config.yaml
model: "image denoising autoencoder"
bottleneck: "denoising"
encoder_isotropic: true
encoder_activation: "gelu"
latent_channels: 8
decoder_norm: "batchnorm"
decoder_widths: [64, 64, 128, 256]
decoder_attention: false
residual_init: "scaled_by_depth"
lr: 0.016
nesterov: true
epochs: 13.7
weight_decay: 0.02
adamw_weight_decay_other_params: 0.01
Rows from block 2 of the decoder, named by matrix and row number. Rows with one number belong to one channel. Each number is 500 + 40 x the weight over the matrix's rms, rounded and kept within 0 to 999. All counts start at 0. Numbers have three digits each.
# convs0: first 3x3 conv (decoder.decb.0.0.convs.0.weight, 128x128x3x3), inputs 0-14, a 3x3 kernel for each
# convs1: second 3x3 conv (decoder.decb.0.0.convs.1.weight, 128x128x3x3, transposed), outputs 0-14, a 3x3 kernel for each
convs0.26:457534515532556583513531549512506532524536525514502517493499465494499508499492500478577473501572499542410463495515511488453486509464513505480507483538451503377463506475460518533507484474476518509539477490489537534556527532486539516506492533520522482507557448451469481448504451492482483465501479457475501504440448496479447518497463493468461499505513561499456509464490500463475419526509511500519500515527531
convs1.26:509525503455456473539527525559576466477502522516504493504489507549497493473513480568506561467516513497493498519485524516525507504511542481487518557482524522537503491538531513506496537515516478492475500550547454468482473477508490506455528499532488498500513456497492514459519480503478456469530531580444513487529538573490524483489492476461500481509539484550495511480528509537490541504471519521497452489505498
convs0.27:519515512536546506516500494516512525470474501486520512489471493521499491503488518512395494662494517544484532498507518482486508501486528471490508482536451510503475516468504512474508471505509463509504476457495439495504499550485504497502486480473507500542446496478487502500487481477543268487489511484551488502478467477472482496462487482491520490485511521439524498491465476521484497489495485481546513503519476
convs1.27:523503519466529489536551484479529516483526522468460473485556496541486491536514535468516475522450559513423539496505476503581510521474537471445472508547456523489528474499516489525508519554544518502552465481553444544470484484515551514506505473493504486445548448470492480554531550474492492489497548524525496548471508486516549484505473504509591591566562471453475454474530573601548459514458522478495485496522508
convs0.28:518506504477535475508549492484512486543494515519500503496493488551511468518526494505511521504527462531549490503522515489537539532533509490519515346460512492406509518469484586407477449439490559529524606557486515506520488486530539539507509493516450474475566512461502528461491487481428505530523552492462512522531502502523524477523529550515518498458535406484483521369514504513476523537476509566499504519496486
convs1.28:527554507495500540564481437516496487484474513487493557464544514501507500508525479502529494559497442469512527493488564508481491509488510518601475487440547499552476480523493526478486493562536451496524554481428457485456502507506492470426483498509506501448491522485484566482413496477507432509505518506516539521518499487496508501596504547495522469467481492589557459488504535475515494525498494484517522475515493
convs0.29:509499500490527496525514487522528508547501511488540482491506509491487484482471497458544495530504552489542482514501505501502493525517505465494485482484483513479498525470501497506493498523507491494500453476548483493483512548501478524503504496497501549491519527490470543477473475491504512491516459503477476490498479513519507495462495483480497503496506503479487491531486495501471505495523477486503501514506472
convs1.29:502476486480442508461496491524485494463552520513506533524554515537439454499508491503473500490532406508422516492446410535534415512552522472509520512518531492520465453496477510466501454563507501465473433488593455460525523500490511537493559461614455452516479429419490420429496525488481516495526484522460478458468565502500567502521472517506495575518643536422518511486482542478401491493499565448510458528485470
convs0.30:497473538453477449471454516489494501503490470481512515522499493503491497485471508487455466508445592445310474512532512500501524495534510493488477514544588536477407497497500501466479467472512505519501511535492514523504474463481493458460508522506499535512513544557508524512504521501529493473478495618501510488500473520483517522521493506525606576523476455485530497540521439538559483494495519503505503519545474
convs1.30:492507486590508482471459515427465532518499478518528475475475466505471518449499490416493479413469551479543493572487501558454482499521470603474451455479490440498488530559502509528519513508552493507506509467453516487513530532554539505529488523501479477512491552525486531505382480512376501462507453496462464507549482477500478462552508482435418462473474501514586452553377404398493495528501496505492513484539483
convs0.31:534482512535569469518475485481460476509585502515516524477516481545579517489502474471585529606597527579644508467498519484520562472533523496543510503509568511545471499479483486454503459513477470508458491504495452495431499476488506544500504519502524442517449620476451503499492556489506527499532493510473476471496492479469473457449486467444477552437493444490518482516562462494539500509462481514515452488482464
convs1.31:446560502478492455439499473479492450577446508550547509529508505482465482535510536501481489480437476534453507531542513508591502521545522496510486459573470488504481520534532542555556557538588544493514483498480542495486454429461451439519482517491497522532537392499507521490407492487495558486511449540504452516571510462550466487539468536448457544535476561529507465549566501494519525513509549532526515487527539
convs0.32:551537514508533493503548471544584514549541475499451448561569510526519502495512515584554554502528448507553442511522509539550528543547518539503517533515509504446502524520477494450511499483521606621501497482441447421453416448460420446423475516514504542488543488508498486524458484462524499502513529491532553540550493495515514511516515523504469478537504507534509511499521528501514502494498458506509503503488458
convs1.32:553514540517452513511497470519489495477452460494499496448532491487512475498478461529452501502443471527450434439424501469500538488546520513533501488463471499492496486473513477490555486505515454478490475507489484475491520503511536481514574539541464506516487487498499482500453499483572543495526487484470452483446465460422477479431453467496507517461446462511540526513499522530501534451469514431504516537561519
convs0.33:471497520487553483502488537510542489468555490500517504545507462554502422515499445466524515613560452510410542470475483523483462496495474471522501571502521459439487481505525524489525499520518507515488495489506494473505437461531496538516518477543564445524466512486558551569500482511482505514493512462503486473556507448510524506531511504483465494498509484511500538492511584507526521510546505567453522469502555
convs1.33:495482496506409497524474492486526482528469541474495462489470465478505504479461472519596455531460471477523536472493537544523544518513523474484482427491436507479513540517496522517491497487497472533515447526501494499510499510497487441481487515534432480482509518459513566477518545469507507475499495508483476533529428455470498483515477493483533512509504510523457509459468472476429443496478556499555523498539548
convs0.34:511545514492515483515487512520474495518489497482583466476492480521479499501502507486482522476446557473454481512471458474406487452431472505467499476452523498487492468529506549499501469518500467529470458398502446531474451551506522515507433494501503528505552524540502539509481509512517506478528511530458484488512530508527499518509508477520556528486496495505464515493533535535492500504436488434569490490453529
convs1.34:500526471519533435463491537497428475475511512534531535556517513476511476541460543493477502492513496527500546554525503542561473586522555537480479491540410527459533486483545523528544519514538512524552519549607535477500472483507494530528530500554524612515555492613479549442512511478536526444531504500497488452520536444522496504536554509562462491510528420474483522476459469499520517501494469468443532455469487
convs0.35:511470499491530491489510499480493485518535504450522473494481489532544497525514491508497480526516493484455472530528536488525515475461470522516512561529529525520519492503485466493483526520497484485490522498505494491501478504465472491485461470490449537510485428545481491482478476530442469499495512505467521507545539485502501505520481495495530497495544503506506476505510501504505504485488497469570518504458478
convs1.35:520459495505475491517457548528489524460489538517505526450506515498505467472513459522486486520497444511489533492552563515493502471509459523428468473469397538528524479520518482553487488443468465489491493528518493475474507489513499514509502430539521627549462626647493478515513471490508527469551536526514547513500500475470478542523455472480460493502508477503538518524503466496479468502511464445469519493509545
convs0.36:494508491534491501509485511526515485490555506489507497508495495515485487536508495516471520517168540638454500543510527513555494538526502489473431445473542510454484513520555513541545488485506449500494501496483491475460455537512493473520473497500471506512487550492489487459495502493454472519514473512522472461484481492552490473490518474466522541478492517494478530524450453503526441510555504486476549507496472
convs1.36:495489536464545456545531495510515561438492532520491522494511489521442470424486494512478473463508469369535522501499460536452486542507526526534497540425504476501500501509476521426482420450510540555501577508487441520542493466502518499530469562556514536515563474469540552526497483531484544550487609505491528503530444594513560466455478496494456514429521532590521536602531505434475514522464509524460495563519518
convs0.37:536533488523517544513494498507551520490503487499462490523486511540488490526498501504475521492514508478576469500476500491512463495503490485491480534501480538538526511475480475476491489532479480487510460480487511480508532510475554486478528477493452508485464530575491481521529497510473501507468472532522478467474509514481560516461539451477496473484514523504487489504460533455461510497487519509505526478450442
convs1.37:484426517519422486497473493486441497588521499543473504486533506476519499507490498518568500521517484523499485494515482515527544491557523551495487517552478488473474525479518506523509520558507508504501469550531445509503502521492473499461542476489512471486423550508545471501523535521534542504452530484581427539441481486516515478442490509530523559567548512487427554466506494511508524535511509503468511457496455
convs0.38:527470465479449373489451458460471511471540522538514532480500525457507516463488485458556508514468481476446558542504504509462509520498509468520484474536510501524427476527526483561528530527465474521514475506520474555558489454503456561505489523521518415515448552507498451513504492490548493500499508482481475518483512437493455498496464474517438501509480434492504492478468493497525510469535500443507521430511510
convs1.38:464450517514522500476481477425495442512537468464568516576498558508478516515480528530502506585481536477511536463470483469472494486503466522511529455490493527440542524459468532416533504512520502488512506429499490487528500473498488482508463543495473535459497454503522533485487516518592518482483505502494563509532479550519520538529519514540520515561487491558474514527531510472503474500502503484471556472467446
convs0.39:479484503493434517483473513454444486465519515523527501491498517482512534497510507496498496505475514525484554478536537479588570529552533474493495475517536515495485497532542519470523474429445473534510557648568525595517410447477442496527476560550520520476566448425456496443497517507540498484505518522536528498549516486559517516515533549497518530492523523518517550482476461546519504421505471491579530481572502
convs1.39:454512504504546527451498528519481450486481476527587578469512472418462479460497493494492472493535478486454466512531523533598536480519469485516534459506566535507536507516449503514456506503535492445471512471479483463467503474542479468551448478558515505510512528418498494434488475516456493535526468519498527462504502459535483492523542490516535521495533493474510487495552542502467467521505506522454446511495520
convs0.40:482507471490561548455488493514502531484541455485499539512505495529473477518473459515480533514551496513438473509496468481555501510553567543535465493506452521508539515547478518488408468454499560513500566469430494459434507515546459518538468502489485429484464458466418368494495508474503446511502496526494513533513616532502507582471543498514531451490470510466494472457465431495500487457504483509539505460502478
convs1.40:470471539421421460504432494494478488466532510484478497489510488500508454514535514545525508452434506504477485494483499477469478480474481449528517535455471511499447428547517557550512616469496547463528479492505479512469508467462450496526497476478480530546525535474489510510498426464465531465550481473453465481503473535468514491469530498571428468546474481530495527557541546540486516472517519499431450505568537
convs0.41:490506430509514431510476448496502502502529491510491514489489530506495552513515527538482605514292548513469527488503492507469475495488498494485517502449328507478485512495516473494470495472499506512534524491527472464511501483438494525501499506516494531587511463525524474512451422487482491589505460505484486484534492537485500508506497498534560463497500504498494467490495521512499480506551488524542503487482481
convs1.41:524491461549439493556438480457490457539439538526484458495491491423502430489523514495504480413590456465520503490541488518551492501531455543501504591510481499463461499550517505560537490513534486488500509470493497491481475458501423451492534498510519538528530532472418525485444484482390492493421496531499485510526459503502509500505471519492445508449469445484550458574524549639492515485514533487496456510442474
convs0.42:488461539533484529532480530500461450498481478476514508474545468480554481461464485480490495509458524560497516506475465494429414538484475528462527522514516537571526579577498618641476530519480526508496496587515479493478429422474458478492471499525463489463472455468490478487476533503509537518517511496499498519476447492468450476508480460506585503507448527485461461457484488464433491498501489486500475497513533
convs1.42:411455491461425452449487545515420472524468445542533443505519488534605487474482544486516479533545530533497546573544459547583537519483522462438481463439508480553520558514487560547482534452503514501486505461515498520463462463490512549604426477509495497492557453527449489501517495547481442578507454553548565503492552504489454533470585494515428497498556461459522464504473515465461484464515522506482503504438513
convs0.43:461456490474431510488554522507502503509525486502478508487509509503480492471476478526525511463422472461536490508500532496479497494523514509476481523516478501495468497537490512511493495473521489500506466510511507506507494522499509505509497495520473482500497487538495516501487502506534428504578491508511452500475509485433463491471499491522452534500486523482480501468514462477435475491494476502557516474491509
convs1.43:515396561508520489530461462522512430489492464536565517489507582555520499515483530480521544541556474513534514479538487552525519486465536512590543467470546496552460495567462500497467511486529466493522534522484498470502519505515519511486486495529497602507496546485487513457449509373494489529525516514483595544539402561498520484511501531496561486477512549464478563528471555488497484457570502502470497489482504
convs0.44:482441485480433526479492512501505522506508535485522491494493499482527467507506492486539484488395474519463473516491499528505469518526513488494523506485558467508473478485514506522532512458495486489497458500507509501467510515513481479525504515487536494529560553519507539500472512481503327524548464473484502490497567481494524483507471552489482536495479488514504503492499474495496480490487473484470526490485506
convs1.44:496549506452456494495528491523504517503579500462447503459487529535451550559564462544491515525464570551508492482469506481506511531457485399484540479483437532451500497519491455526485474557546518475484498451506471453472536521498443539512516428522509474553493547472510504542555488498470564411464410551505484553403436490514443525455547525540511551487553446583474505491577486588420521435497478462482414519496458
convs0.45:451442522495432524483448559479510518470528522470480511499534503517613534483532509465516509515540531486483470445469472465523474481454447512536513502509495436379466494544529513481495437402469428449475514554501493517490435444434482491449510517513547562531548494533489507543522484504472448492502483533547511508501501520509526548534576552512506525525494525571574536483452560525446429516474476489508516526544500
convs1.45:486506538415517485494478469546557504469455473529435502477464436488334482506442440475462483375472482457457491500524511585499539539544531567560620500565530513441514607606500553440380535493496528566521475536449533547567525511445605496484638577578513533551500555473541509570448459474454517450545494552483451437500555436471501508537483437547559472483439428442456478443559455429469470515368468500482549525591498
convs0.46:503504478519482484511513505486478489464502515492530497509505499494524524510506536543499539612478539405606437500501500477551512506467525444471456541558531495613503493474470523492478502473460474414498516550547451542513468437463538564528486538532493554528510547551518501501485500504531475485517532526516496495480493504521522490501503476526534513502493517471455448523550504522486538532535483463524441533484500
convs1.46:552544559519543467482480487539509539450535467531462458514491542477484500493480448586452558407550394530484566472549441518468510532524494503440469484460440498563513444443481429450485538550537470489465454452481484555468486489502481477475507534523468485488510535450501497504466469488512570548509538543530504525490499532525478465481476501464423518498496536563557534485524499525557543469460431512504538468473489
convs0.47:520502523472449482528484484502518518527538546495554477488481463490503508494517490467569495709432471458485535484495515494494492454484492540573518565475484495475502476498473467473497471522469522560497534497455507488493466512488558457460518476450501485513502448514523516546478474505513537523461442499498487504542493525511545508461507462469535519474462504508504515565539509498531468495500480480474500513516493
convs1.47:494461505495498476465509479544460527454537500503499514503490529493477543520483467480456527471504304542421587528542575484560492496486534508515510457545396468457417490513532537545506549422534466527473536528438478395462517507452546563471506482525466488509511675474481534559520486562517464531531505574486474467474536491468507568519527527490480572467483580535543554532536461491376487462483467484490516438518540
convs0.48:482440488480476488497495519489509478525496496503507516479511489491517503514504488483536497444456518515492507502510515501467499509483495478441476486475525501483478508511487502520509494499500493497497486518510486491495498466492511481492521508500478482505476468493509509517489542474581472499475526482489505494451509477488489479524485496513486510490481503491535491501521511502510522513531533512510515505527506
convs1.48:476488474515470576533558503495468468522472430511527490528497484499447523474445519501519509503494547540543543486484512488513473464509436512490467527522532523510525484479490504523494548466501526512498465519567525489508455487499483546501489566480478503469521530484508475499499520517548532361501522504514489509544561531557430550463508518503551507501506477467460471465449544543552554472424485511553461491487451
convs0.49:452476488599549493467491535505510504499518527481503499490490499527484496522500486477506518497456471404492519487504514509483478463497514491496542461459526472491509482518495492495505483515493478530476480526495492480498550502474507480488504498479485512503486525517461477471492482508399513476565420551469492483481505504518484478483515517467481538536446531518460504455460488481493491512508497510524470490502498
convs1.49:491536520472551419493498510476582473465475490477513494470483499505496503466514531493484526518491528463538512510537533559436544499527554466570509504602447528508463503493533529464563496527521503528532506474493509512511486494546506546503526537453539564483512506509475516550449520495463451478497527479494559496561427546514534479490528461510497511510565542560467490523497512482504514521506485526522549460451519
convs0.50:420518521498454524467444482441526515478521473497489537500472518468515507519496513498469492476443529455434499501464559535457523485474490447477503540491450505438406535496477457491475489454494534528490461519506491527547465510469439409501459474463460540462529471518493499513438553485543580463545520491452493486475491487488435512513478513477542508528492549462426583507571571534501489488462447443502472506477477
convs1.50:428493587553488435465571533474473458507524550510555587545492513517431512469581466559534553532502482507548508525547502470508493415538462544522523615479528535504535505524505458547525508491467466491505439458534529522491512445542423570492546503528444518513532499536541482491535546436526447543516503497529503480539511607518492468500463497468509469556507553549511557458456509536521492583501467484459528474535491
convs0.51:503543501521562439512536436529550512536496492509522513418468456451500483499513503465497549480526522475476482432411477407482458481523510500482498446466497552555492582524498464395503426458550521544511521496493517507480561578542556570492521484461511446529488580525552579588442431494514536540524544498439501446460475519506558509492486485497536479528505510459456494469461505534520477468473497481476507493575554
convs1.51:556485514501482468549457478523533498513491487474426477476475450506503518495532527521542561505561510520504462521498545527496574487503491540479448532518452524466486460524535498545532498552481504533493510539480470437434469478447460421440457400445464506498488503470444510458476465473446460480544543497479451452487508497530512531510533509477495496519540489468512515494513533495477528476436515503543549500486516
convs0.52:505533467537533506537521532488499499527478499471474486462515482526547541504494513464524493493448477473465480489496510533508537528461473502517504502474501448390463498520524561550454479459457496508471470514483502499464459439446562514529468501505484529482505400469527465455474521504463395428501536510475509458510477501497461454521420513504545534503506550501484522460479456471466437514496497511564502502445488
convs1.52:477476457421515514498570502539503444558584440528534542463550514517500514525574511532518536569560501501436528534479478536538424467527520459570526368455554485556480494541457533497468482476523475434495465516581519475461478474525497579441517454518465579493549515500498525444499449475550534492473449506518548527453514528481548567432489494484447511444566486538569492439516554477465560527539505496503432460425556
convs0.53:488462520469434520486476519464506476438515492503500510491467532492429496504462504505505473582570542572551554490529511453540535474477482488480478525537522473444475505510512568513509485447517432463505456470509442404490525526513568602540523538518483486507467465446466421428524499487502437498550539532483476448467488511459454467490536524464505531489490500509514518511459488512514455474457454508505487470513449
convs1.53:607605549564564481549478502493482465527547544452393432452544476531540545455476412524485527494407513474564509528490568520433515535506534549556559529467450577543564524595537420375433481434498491500490513459504558499456431497493411431439500512497468476449467405434520475474483466444513640459456499430534460450502473490485455467425482472505483526418397467506486490515468486518485509449354460350499550521558461
convs0.54:508485469525393418498474454506484494502476499511528505458474498510489537493499497488469538507593432480522426516490525527458498534495500479538513497547552494616571522534512516509533519477480474485471485493501462476483487488513477532531500475491567540457501458508509500462548541470490588594532502477482509448510527492509473461457495507530519493496488500503500485523532591506530541515483494511474520510492499
convs1.54:516498470647425463525540527464460478518540530498559471558484491461468510490484531515528485532490553520483487499478439461543495451521486521422466582512472506462555486473512535527419575481475519532561453534565562577539520548535455533488524519459495446482522537452574582498533483509413474450459432519500447507563465436551486518497448481481491481535508500477568499430527450489495516531467540559550442444499492
convs0.55:520555517485472500494523544481477485480484492487499502505501514511513540520505532514463496499514496488519478479462476482509477491492504499471495501607573476460501506490489523498511504489497512501493474498481487504510500489510480478476476503460485508518479527530494462544522526479488490537500617489504516475505506466512446530485496486499556523492508475473513468498485475529495499492516494506501502513496476
convs1.55:496535481523616519494521486476477497485505484526511524465461464474478502457493496455416481543477487553468498484494492545456470511507483546604474462420528495506477519536457436528482471502507517459536471452536494489546554475531528498542458551460439550468485513513496514496495463487492462490447535448493605481500515454547477521570512563452486504509492568476567485588475454467499482464515473499505491444455454
convs0.56:510493492547476500495504480482491442593490500489484490495493527483490510502507512478494544538520495504522491447534524496488560435519557489466525500539419472471523495499484529465481531493476489513471506462469499468534553508491515558515520532513520541417509427523524463468502485537481513505517508537493496583441511597438517547494494458494530485464526471500470490521486503572516465451437549431490468443460577
convs1.56:516541501548486454478512482461471460498482458503511516465481539414513555491483537496492455480453527456462505515485467520553397528496436559524454550500502514502480527555497535532520507513565444559508543590572480506495451468494474455490473456481482473481481535476537556503469529527466527566490522512449505532429497499417493519493498503451504543484544510502510448575500492526489470454494472532484525455518525
convs0.57:521607477490571446528575556511511476461454455497518516484501527511487526489502515495496469536482460451421477514451504517452505501475472523489485536463408469483510516455494498493528525518452505511458527550472518564513502508486517488480475474528486586522489570493492550464501504519459461452497433431510477453495464482459502467523500464502526473520503547421449505483464431498416378506485505508501486494507481
convs1.57:441370500543401495483421425499472487496456472485515470511517490452488474428502539561535485588531455547492476499447467457442452490486482519465497518478442537492470528520467556471513513516477464458503522522503510532540423431491487510520531523482504494506528451510508488522588589472525511419501498474550428537498475527498542547391503467472474474500548457570522568536517577493529545499515530509534465523500494
convs0.58:549523518514497503546484491444505477496492478461413426457486433520573518496487492530497516531534524507483525498530488458533507375459477507481482535486498511536500572644506609643437481419409530612486577650552487519510449473470589653539482520482441504531517347477516486443473491496499546504480501501505479483553498511490509503498495491484548491453441462495447478558592583513541492547469515490581473511492527
convs1.58:465539472455558516466569512513597508494497456486462513500535503501458495502482503494492464417493504445459504505531555497563590496538529506492483491550509459470480566533523544399374495398400486500454486552495464465479499479513499381439516475529522543497518541528536537525464482541476452501503457522482476504513492377511573456515534494469501551540589539504449460471493466469456487498551531583510480502526444
convs0.59:505492511491564477503560506499483509535468504486508497491502491493462477511563496514474470513422465556520526506507489500486507525472509528520485481474496520598537498488514541505479539495517504499494494509537499505483484486505503535473481497502483513489509468496514495469483463510552543495515357500485548474546438482501480505486469500500539510487533482510477505481522511517509511476482503482482517483524502
convs1.59:451514500530480555456534450546440457500575471547514516488460498538495495494477507481464514554435568535521520477485471523494529517516526477489474550460558502473489478506509451490470487498510511498526465518573499486511481481520538463507476581506533526513492418550489419495500484536464510479500532524525566459444605444524432521501440526483487465510503486464464473541505470469515465447515515557436479497512515
convs0.60:483520469506490460477463475553529532585609536567568544428465482470498524502516523579499516518594486535526546568425509594616474623563549486471478515525522528520487548578515440447512448438455439478529496478501533575512503548525470463565549573569490565500534542521493509495492491473536581488493502478468515518459458469416446466478514466458491488471435449528549486507558528518508483512502493516460496569562488
convs1.60:496455504551417471536501531498494499539542498455505495503489465506533501522551583462494506521382439428457402474483473527405420511491409544543485512483524540547537494539527485524492488447468467447488446474538505533531510485545475546577478409452484496486497592530491513551605520537549461504557530499529553534486477533512445450470503507445452469498512508513470482578512541522467425499473503495574470482474444
convs0.61:465476546503474508492449551501528497478532517480531501509514508488504487477502478557423564452541434469498501526450534557486481484534478486506519463443470510474504503465511450454449470477497440512509451385483505515584499495449484426500513501541526577513526586577490555508480544509437495522498500472494440515431475490477487524483481487489524470486469492478494505474365433482515428509524518535553490517506530
convs1.61:504497521454566481449542524494439547492475513497513513508460496546449475553490487521451596553462540393578476517483458549564473521542534470498542468523528520471539454476471501552495470539504400477475503555518437507503511496511510485538535532479523407454406474488525473467549523511482493593535438578503504493481560519510530504488513518540449532522507552482466512492577538494486528480500468493396486496490489
convs0.62:550454500534546480459525484492475491498528512474485490496519481527523502511494491535558607540580542533455499515538479499590558491502551460386401558542465516563529536541488531473505506501542472477473522512502499527507470418423539549505525542488491511522455508474460495479484456464541567567499487479504459513491511513508475497537501533536511522486525504465387399539526469467506526472474493521534496500593510
convs1.62:479474489490492456500500453456441508476451465486523502554493511572444506521548526470506476486431447427483440437424461466352404482426425527518485479486442558548495455490563499498536493559498505481468545547469507523520483471475415471454487500500469457495489497479441460472499522491451522523537592587492499449523561486532517483475461510462488492483431476532464493494467519507499536540444499515440457450493528
convs0.63:472529477517533498502564554499549473496517472518521474483512493522537482553561458522494481476398503491447486535582546498589475455466503501505502477435517481565466520497485499543510551569474504523516535524504544511472496483491477475547520558525479571543520542508455525459511464487487424501466443467508520485497499510439469502521501537443445481503526506508503536510403487426352435524470453524538495502507467
convs1.63:516423490491475544543438438492521478494492492503385441517529444549484522482472500529515536528512563543534495535494493556428517464484508532360500509552524526495502544456466500408464518453515521536551464525516454425469488562545408482530461502527492439527511431453544398464625521489480572467534590537517525561509493460516459489513448493548518549461459483514532520543584514540570569580565538543486444550547537
convs0.64:502495499532530534518530501489483565425512519493507506499510498508487501493507497512555498485480456500523506498513483506509499492532520520512477478486510504497507541486510523506490494494521513517448509467487490495492465509491512493489489534507481550486572477539500596472490506487499526483505515474482487490498503484518490489520457565483526491492486525493501484522479486482496506479445529512537486489511521
convs1.64:508488482490495471453490455468483546438459582481500563509494487492534509548470490461476497472506532518434516497577520520546579487473551500492503443473477537486496508497471549574468515463449507506506547491478557536404521500508497525431525442559520451528629559397529689483485484461497517509520470518516492497500494537534450494538511459516439475425514480493497474555496480542530477540444493459473499443535559
convs0.65:489468506489478517491493505507520500530428488495502504482480477496501500483503494499469483476461459464666459510500509504490490514477512520491492472514600505520562496496502514470493500470503503510467537492489523515496492510483493458493480506479523488531503576506518480496498496531515494478479439459480512492481468527511533512506500514512511507523507505495513536518542509491562496498497494496514482514506435
convs1.65:522519506369471515468458466461605487480574528459428438540514527375452518482504537564413542357577500418448486517525566491492588513506537630396498425506506450451510552425490493501477481507485534506432480478475556499467540462486451495445523518498538549480564527557430430503380553482478633502572528526431416536541548551466539523466486475490510473461489461586587483377475513526459513494505439483507519468483519
convs0.66:488440510465505486525472481500512506519550490534513487498498475501483488495460481500690492344534457523510521491497508520485502491480482501548489460284428537522468518522517512498511512513502555523463513523482467512469470458481511490493515494498498490460478533492526517474424497528482649504486491491476482493508500490485527488494531518523459495527531503525474515475547485487526504524451488493457502480522482
convs1.66:476495464557566495447588484486456481528471413528484487518552485501511477556535518463485486523389551523395538506530512516557528521511526509444467483620503506483481499476518453549521477498531521471520529455497492530496486489510501485525462614528522479451492437477520437513528492504494335506480418515516508486517523392510558533465486454507559485513481479484419518467465535498664399526460477527545533511535475
convs0.67:472504477465501506517523517537495487543525482521470503474486484528510478483510487514508519492469534499476508464449532469502521519529551530464466466493549507477489605551374614464359467466502489486457523508516500471471521540454659644480574599498448519466458534467468492498515511499529514524501526496442476504463487479483495496490463532517517504508475521501521514491503498498536506489530464576493492471524489
convs1.67:467508550451511558500515537463568529527495488510498464564493471545490480529509494503522552518505559492482480529538536537562584492541543483495481472508533470493493469524521516494428559483434485479489412504520502531523458415481486409399511484519515500522530495490536506543561514518524494479515502483491484482510518495526555531510544528502500523473519549506515519430468469476510471478512539479549450471457485
convs0.68:493416511545390533570399542507523512516504470522487490505524555519544534512535558487494525498520548479489505537531506623509481557542537499537541584576483453384416509507502456541447480456465521501506469495537485504527474491500495476502515489524461467508469503542495545531530566539491471458515455511499505498489470485493441525528517509498466478501504511494582559509483446477464436480513488532561505523494503
convs1.68:514533435546492440528619568498460442543514488538477448456524517501504481439498533523496461498430487468505513449440421596557391476425363487513541452409475435517471485531478474468496498522551493495521475541543497513515451497498444526511446454512465471499459492474451539492462463473458523546440414507461511451468573491521499465476537503547507523440473517572562519505530501522465453521475497467462440464502520
convs0.69:476487497465413473483403484482468470526460482500507511508506511523540523500527503496484515522506485521508515509479501473521484510493495492500532500519568513564524520508534527502485466491497496522500498498501468490495491500465519519505525491482506481494466436474503508502524501487507446502544522524514453514523519500513521463500485523526462518518445511515529550573619463509570494461488482463504520500531503
convs1.69:516487454532521465476455480454510476486507482487481482517498499452460480481491468481528470503492466546537511515462491521480466533467486563493499499551485511553502525487518526502490492482499456471531518482497471500528532525506502494508525500498495487480555505473504523526443519506490539520529509462508490492546478424483502480528495482483543490479509527545519495531416439484517516503516509511527592492491531
convs0.70:494498471442466515506506510505457495583505466530505501484450434506445423469469439470467475464473545500580518520487522484508511530480476514440471447507514487499445499511508499503498531516515477529489530504484470494470515518525475518523494493505356515426484428483409533459482484503521482481540496484455498508509473484476499449482464554483481512492488541514513488473474504507507498483422460451482475462432447
convs1.70:487499505484488491519474458517481489510534460507544530509494508508536515505527540511431482491504539526535536523510529467621488505519557511524497540426458524510490492440464487483493494480527546493538498507519492445545498483508509535552493524505491482504477519527504477577508558474559559476543524481508521537482578498523544555485536522522573499520489503529522510500544527514495523504516503500509504489463479
convs0.71:460435486474493470427473490462498500494444520525507499502500531479459519504465451511456450502531458331497524514457467520522444503507484549494422551504525498440535513490449476408532519514463471501497520470537502521502508510478457481487468505482466534529505488492556464454425501497461434491477515416467481510499485507515528497496465525513479536470519501510485465469477499438464394524491502463454496453473474
convs1.71:491462545529504522527520531533462554491498525536511503529508497541524531559536479507514534479443567548550489450498526460440530463482466538528565516597486557464565543422458466534465534544440504533499448532453469504530453553567506537512543497511570450486442537554553468515524446562451530479484522544485445443437451453430525488480559515508488517542563526603455508527597427454537605509465484551498481512566493
convs0.72:524470492493466465518528517509509499505516511497518514505515497497526501492485489488510531486435480498525481488490502515500479483505507516512464484471491479499437491502497522504498502486497505502484464460503485532514516481502530489495505509503490485502511529513506523495500500464490434528506530508497494526496625460500511497491488492491475517496511499497495479492523497490506513506499504489527496496475483
convs1.72:465474490504518497542497507476454425494379497565485466510452542474458496493488507451554486508479490648535487457476475506491502548512457519489520622635522510521514467495526527448477456439460495428535519568543484572499482563503592518482501505500486471462588449501420545503479487492531498518495526496458510529627423499380447454557470518504566540469434525450505484504446561601476494458526544464386499553484493
convs0.73:495462472459513495499473520503492484529554476500465475487502457524515479511510493517486523480609537500558450474549495503465462535506449470524540507554511455442390517472489531544497468526500476473473464514490462475506497450474499507479484505497512533456542401430475478508518505498472303423510498482468507486450480473469490468504454502483549451518490547448480466458394406489440406514482507511475491480479483
convs1.73:519510532421443534453490507551529518554533411480508432510548502464583501571482552511408510512415508476428514541470497529456472568447528494532537429459452521568488478463478425430509488487535479476475471458551512562509513512574477533437519540474588524459586495447462465502516505583507559428490461435526502564484548609443539558410504493512402544496546475575626546485440550464412505484458492517577536491429480
convs0.74:502494513477506483494497503483496496506498562502512482500509490507505486499510485489476506482490487476449489498496519490510503490518501509496511496569491522482525505497520530485487500508521499493494499531478488481523496509511510509534523516493502494530517515493533523480479509506501508506484499490480501507490487509485506471513510522524507515513487524499511503515499518512512486488524508493464542519501421
convs1.74:468453575529564489469449503568560454465544491503493489508501478417449451567488508520489561489552462520439483526535431493551487474472481571530508442431509502511500510493485562588529484487512472500512516399533514478463520467501442562518509453552479469527565478407418554519465506558438566492527425516559612509441551509462544536401536517545436524450550480460447463512577389533480511604492521504535426486434503
convs0.75:539491483468451399485416486482480491465510517481469467481520513484547543451527513520460488555590453457616552502459546560491512527525508523505529533522558518528478460521511478539473488492498471481481438499517473490502479471490457457472466521441529477494582493456528504525500500517492480509541522506478500458486497453469456496515493485497502520486512483483504500530561528516563564494496539470465560493507507
convs1.75:500517519568483476481493469502504514430518473467478504545460562493483528474503518491474573537485498499445516466473448517526467513540483557519472474525422497512541467490477519446467495517495488539508485503569523482527580485530555539520524516464523524503504534416478512486508467475497561452527461503538517476478438555499479480499520475519494504481561491466492520518547523489455525506499483451574518462560531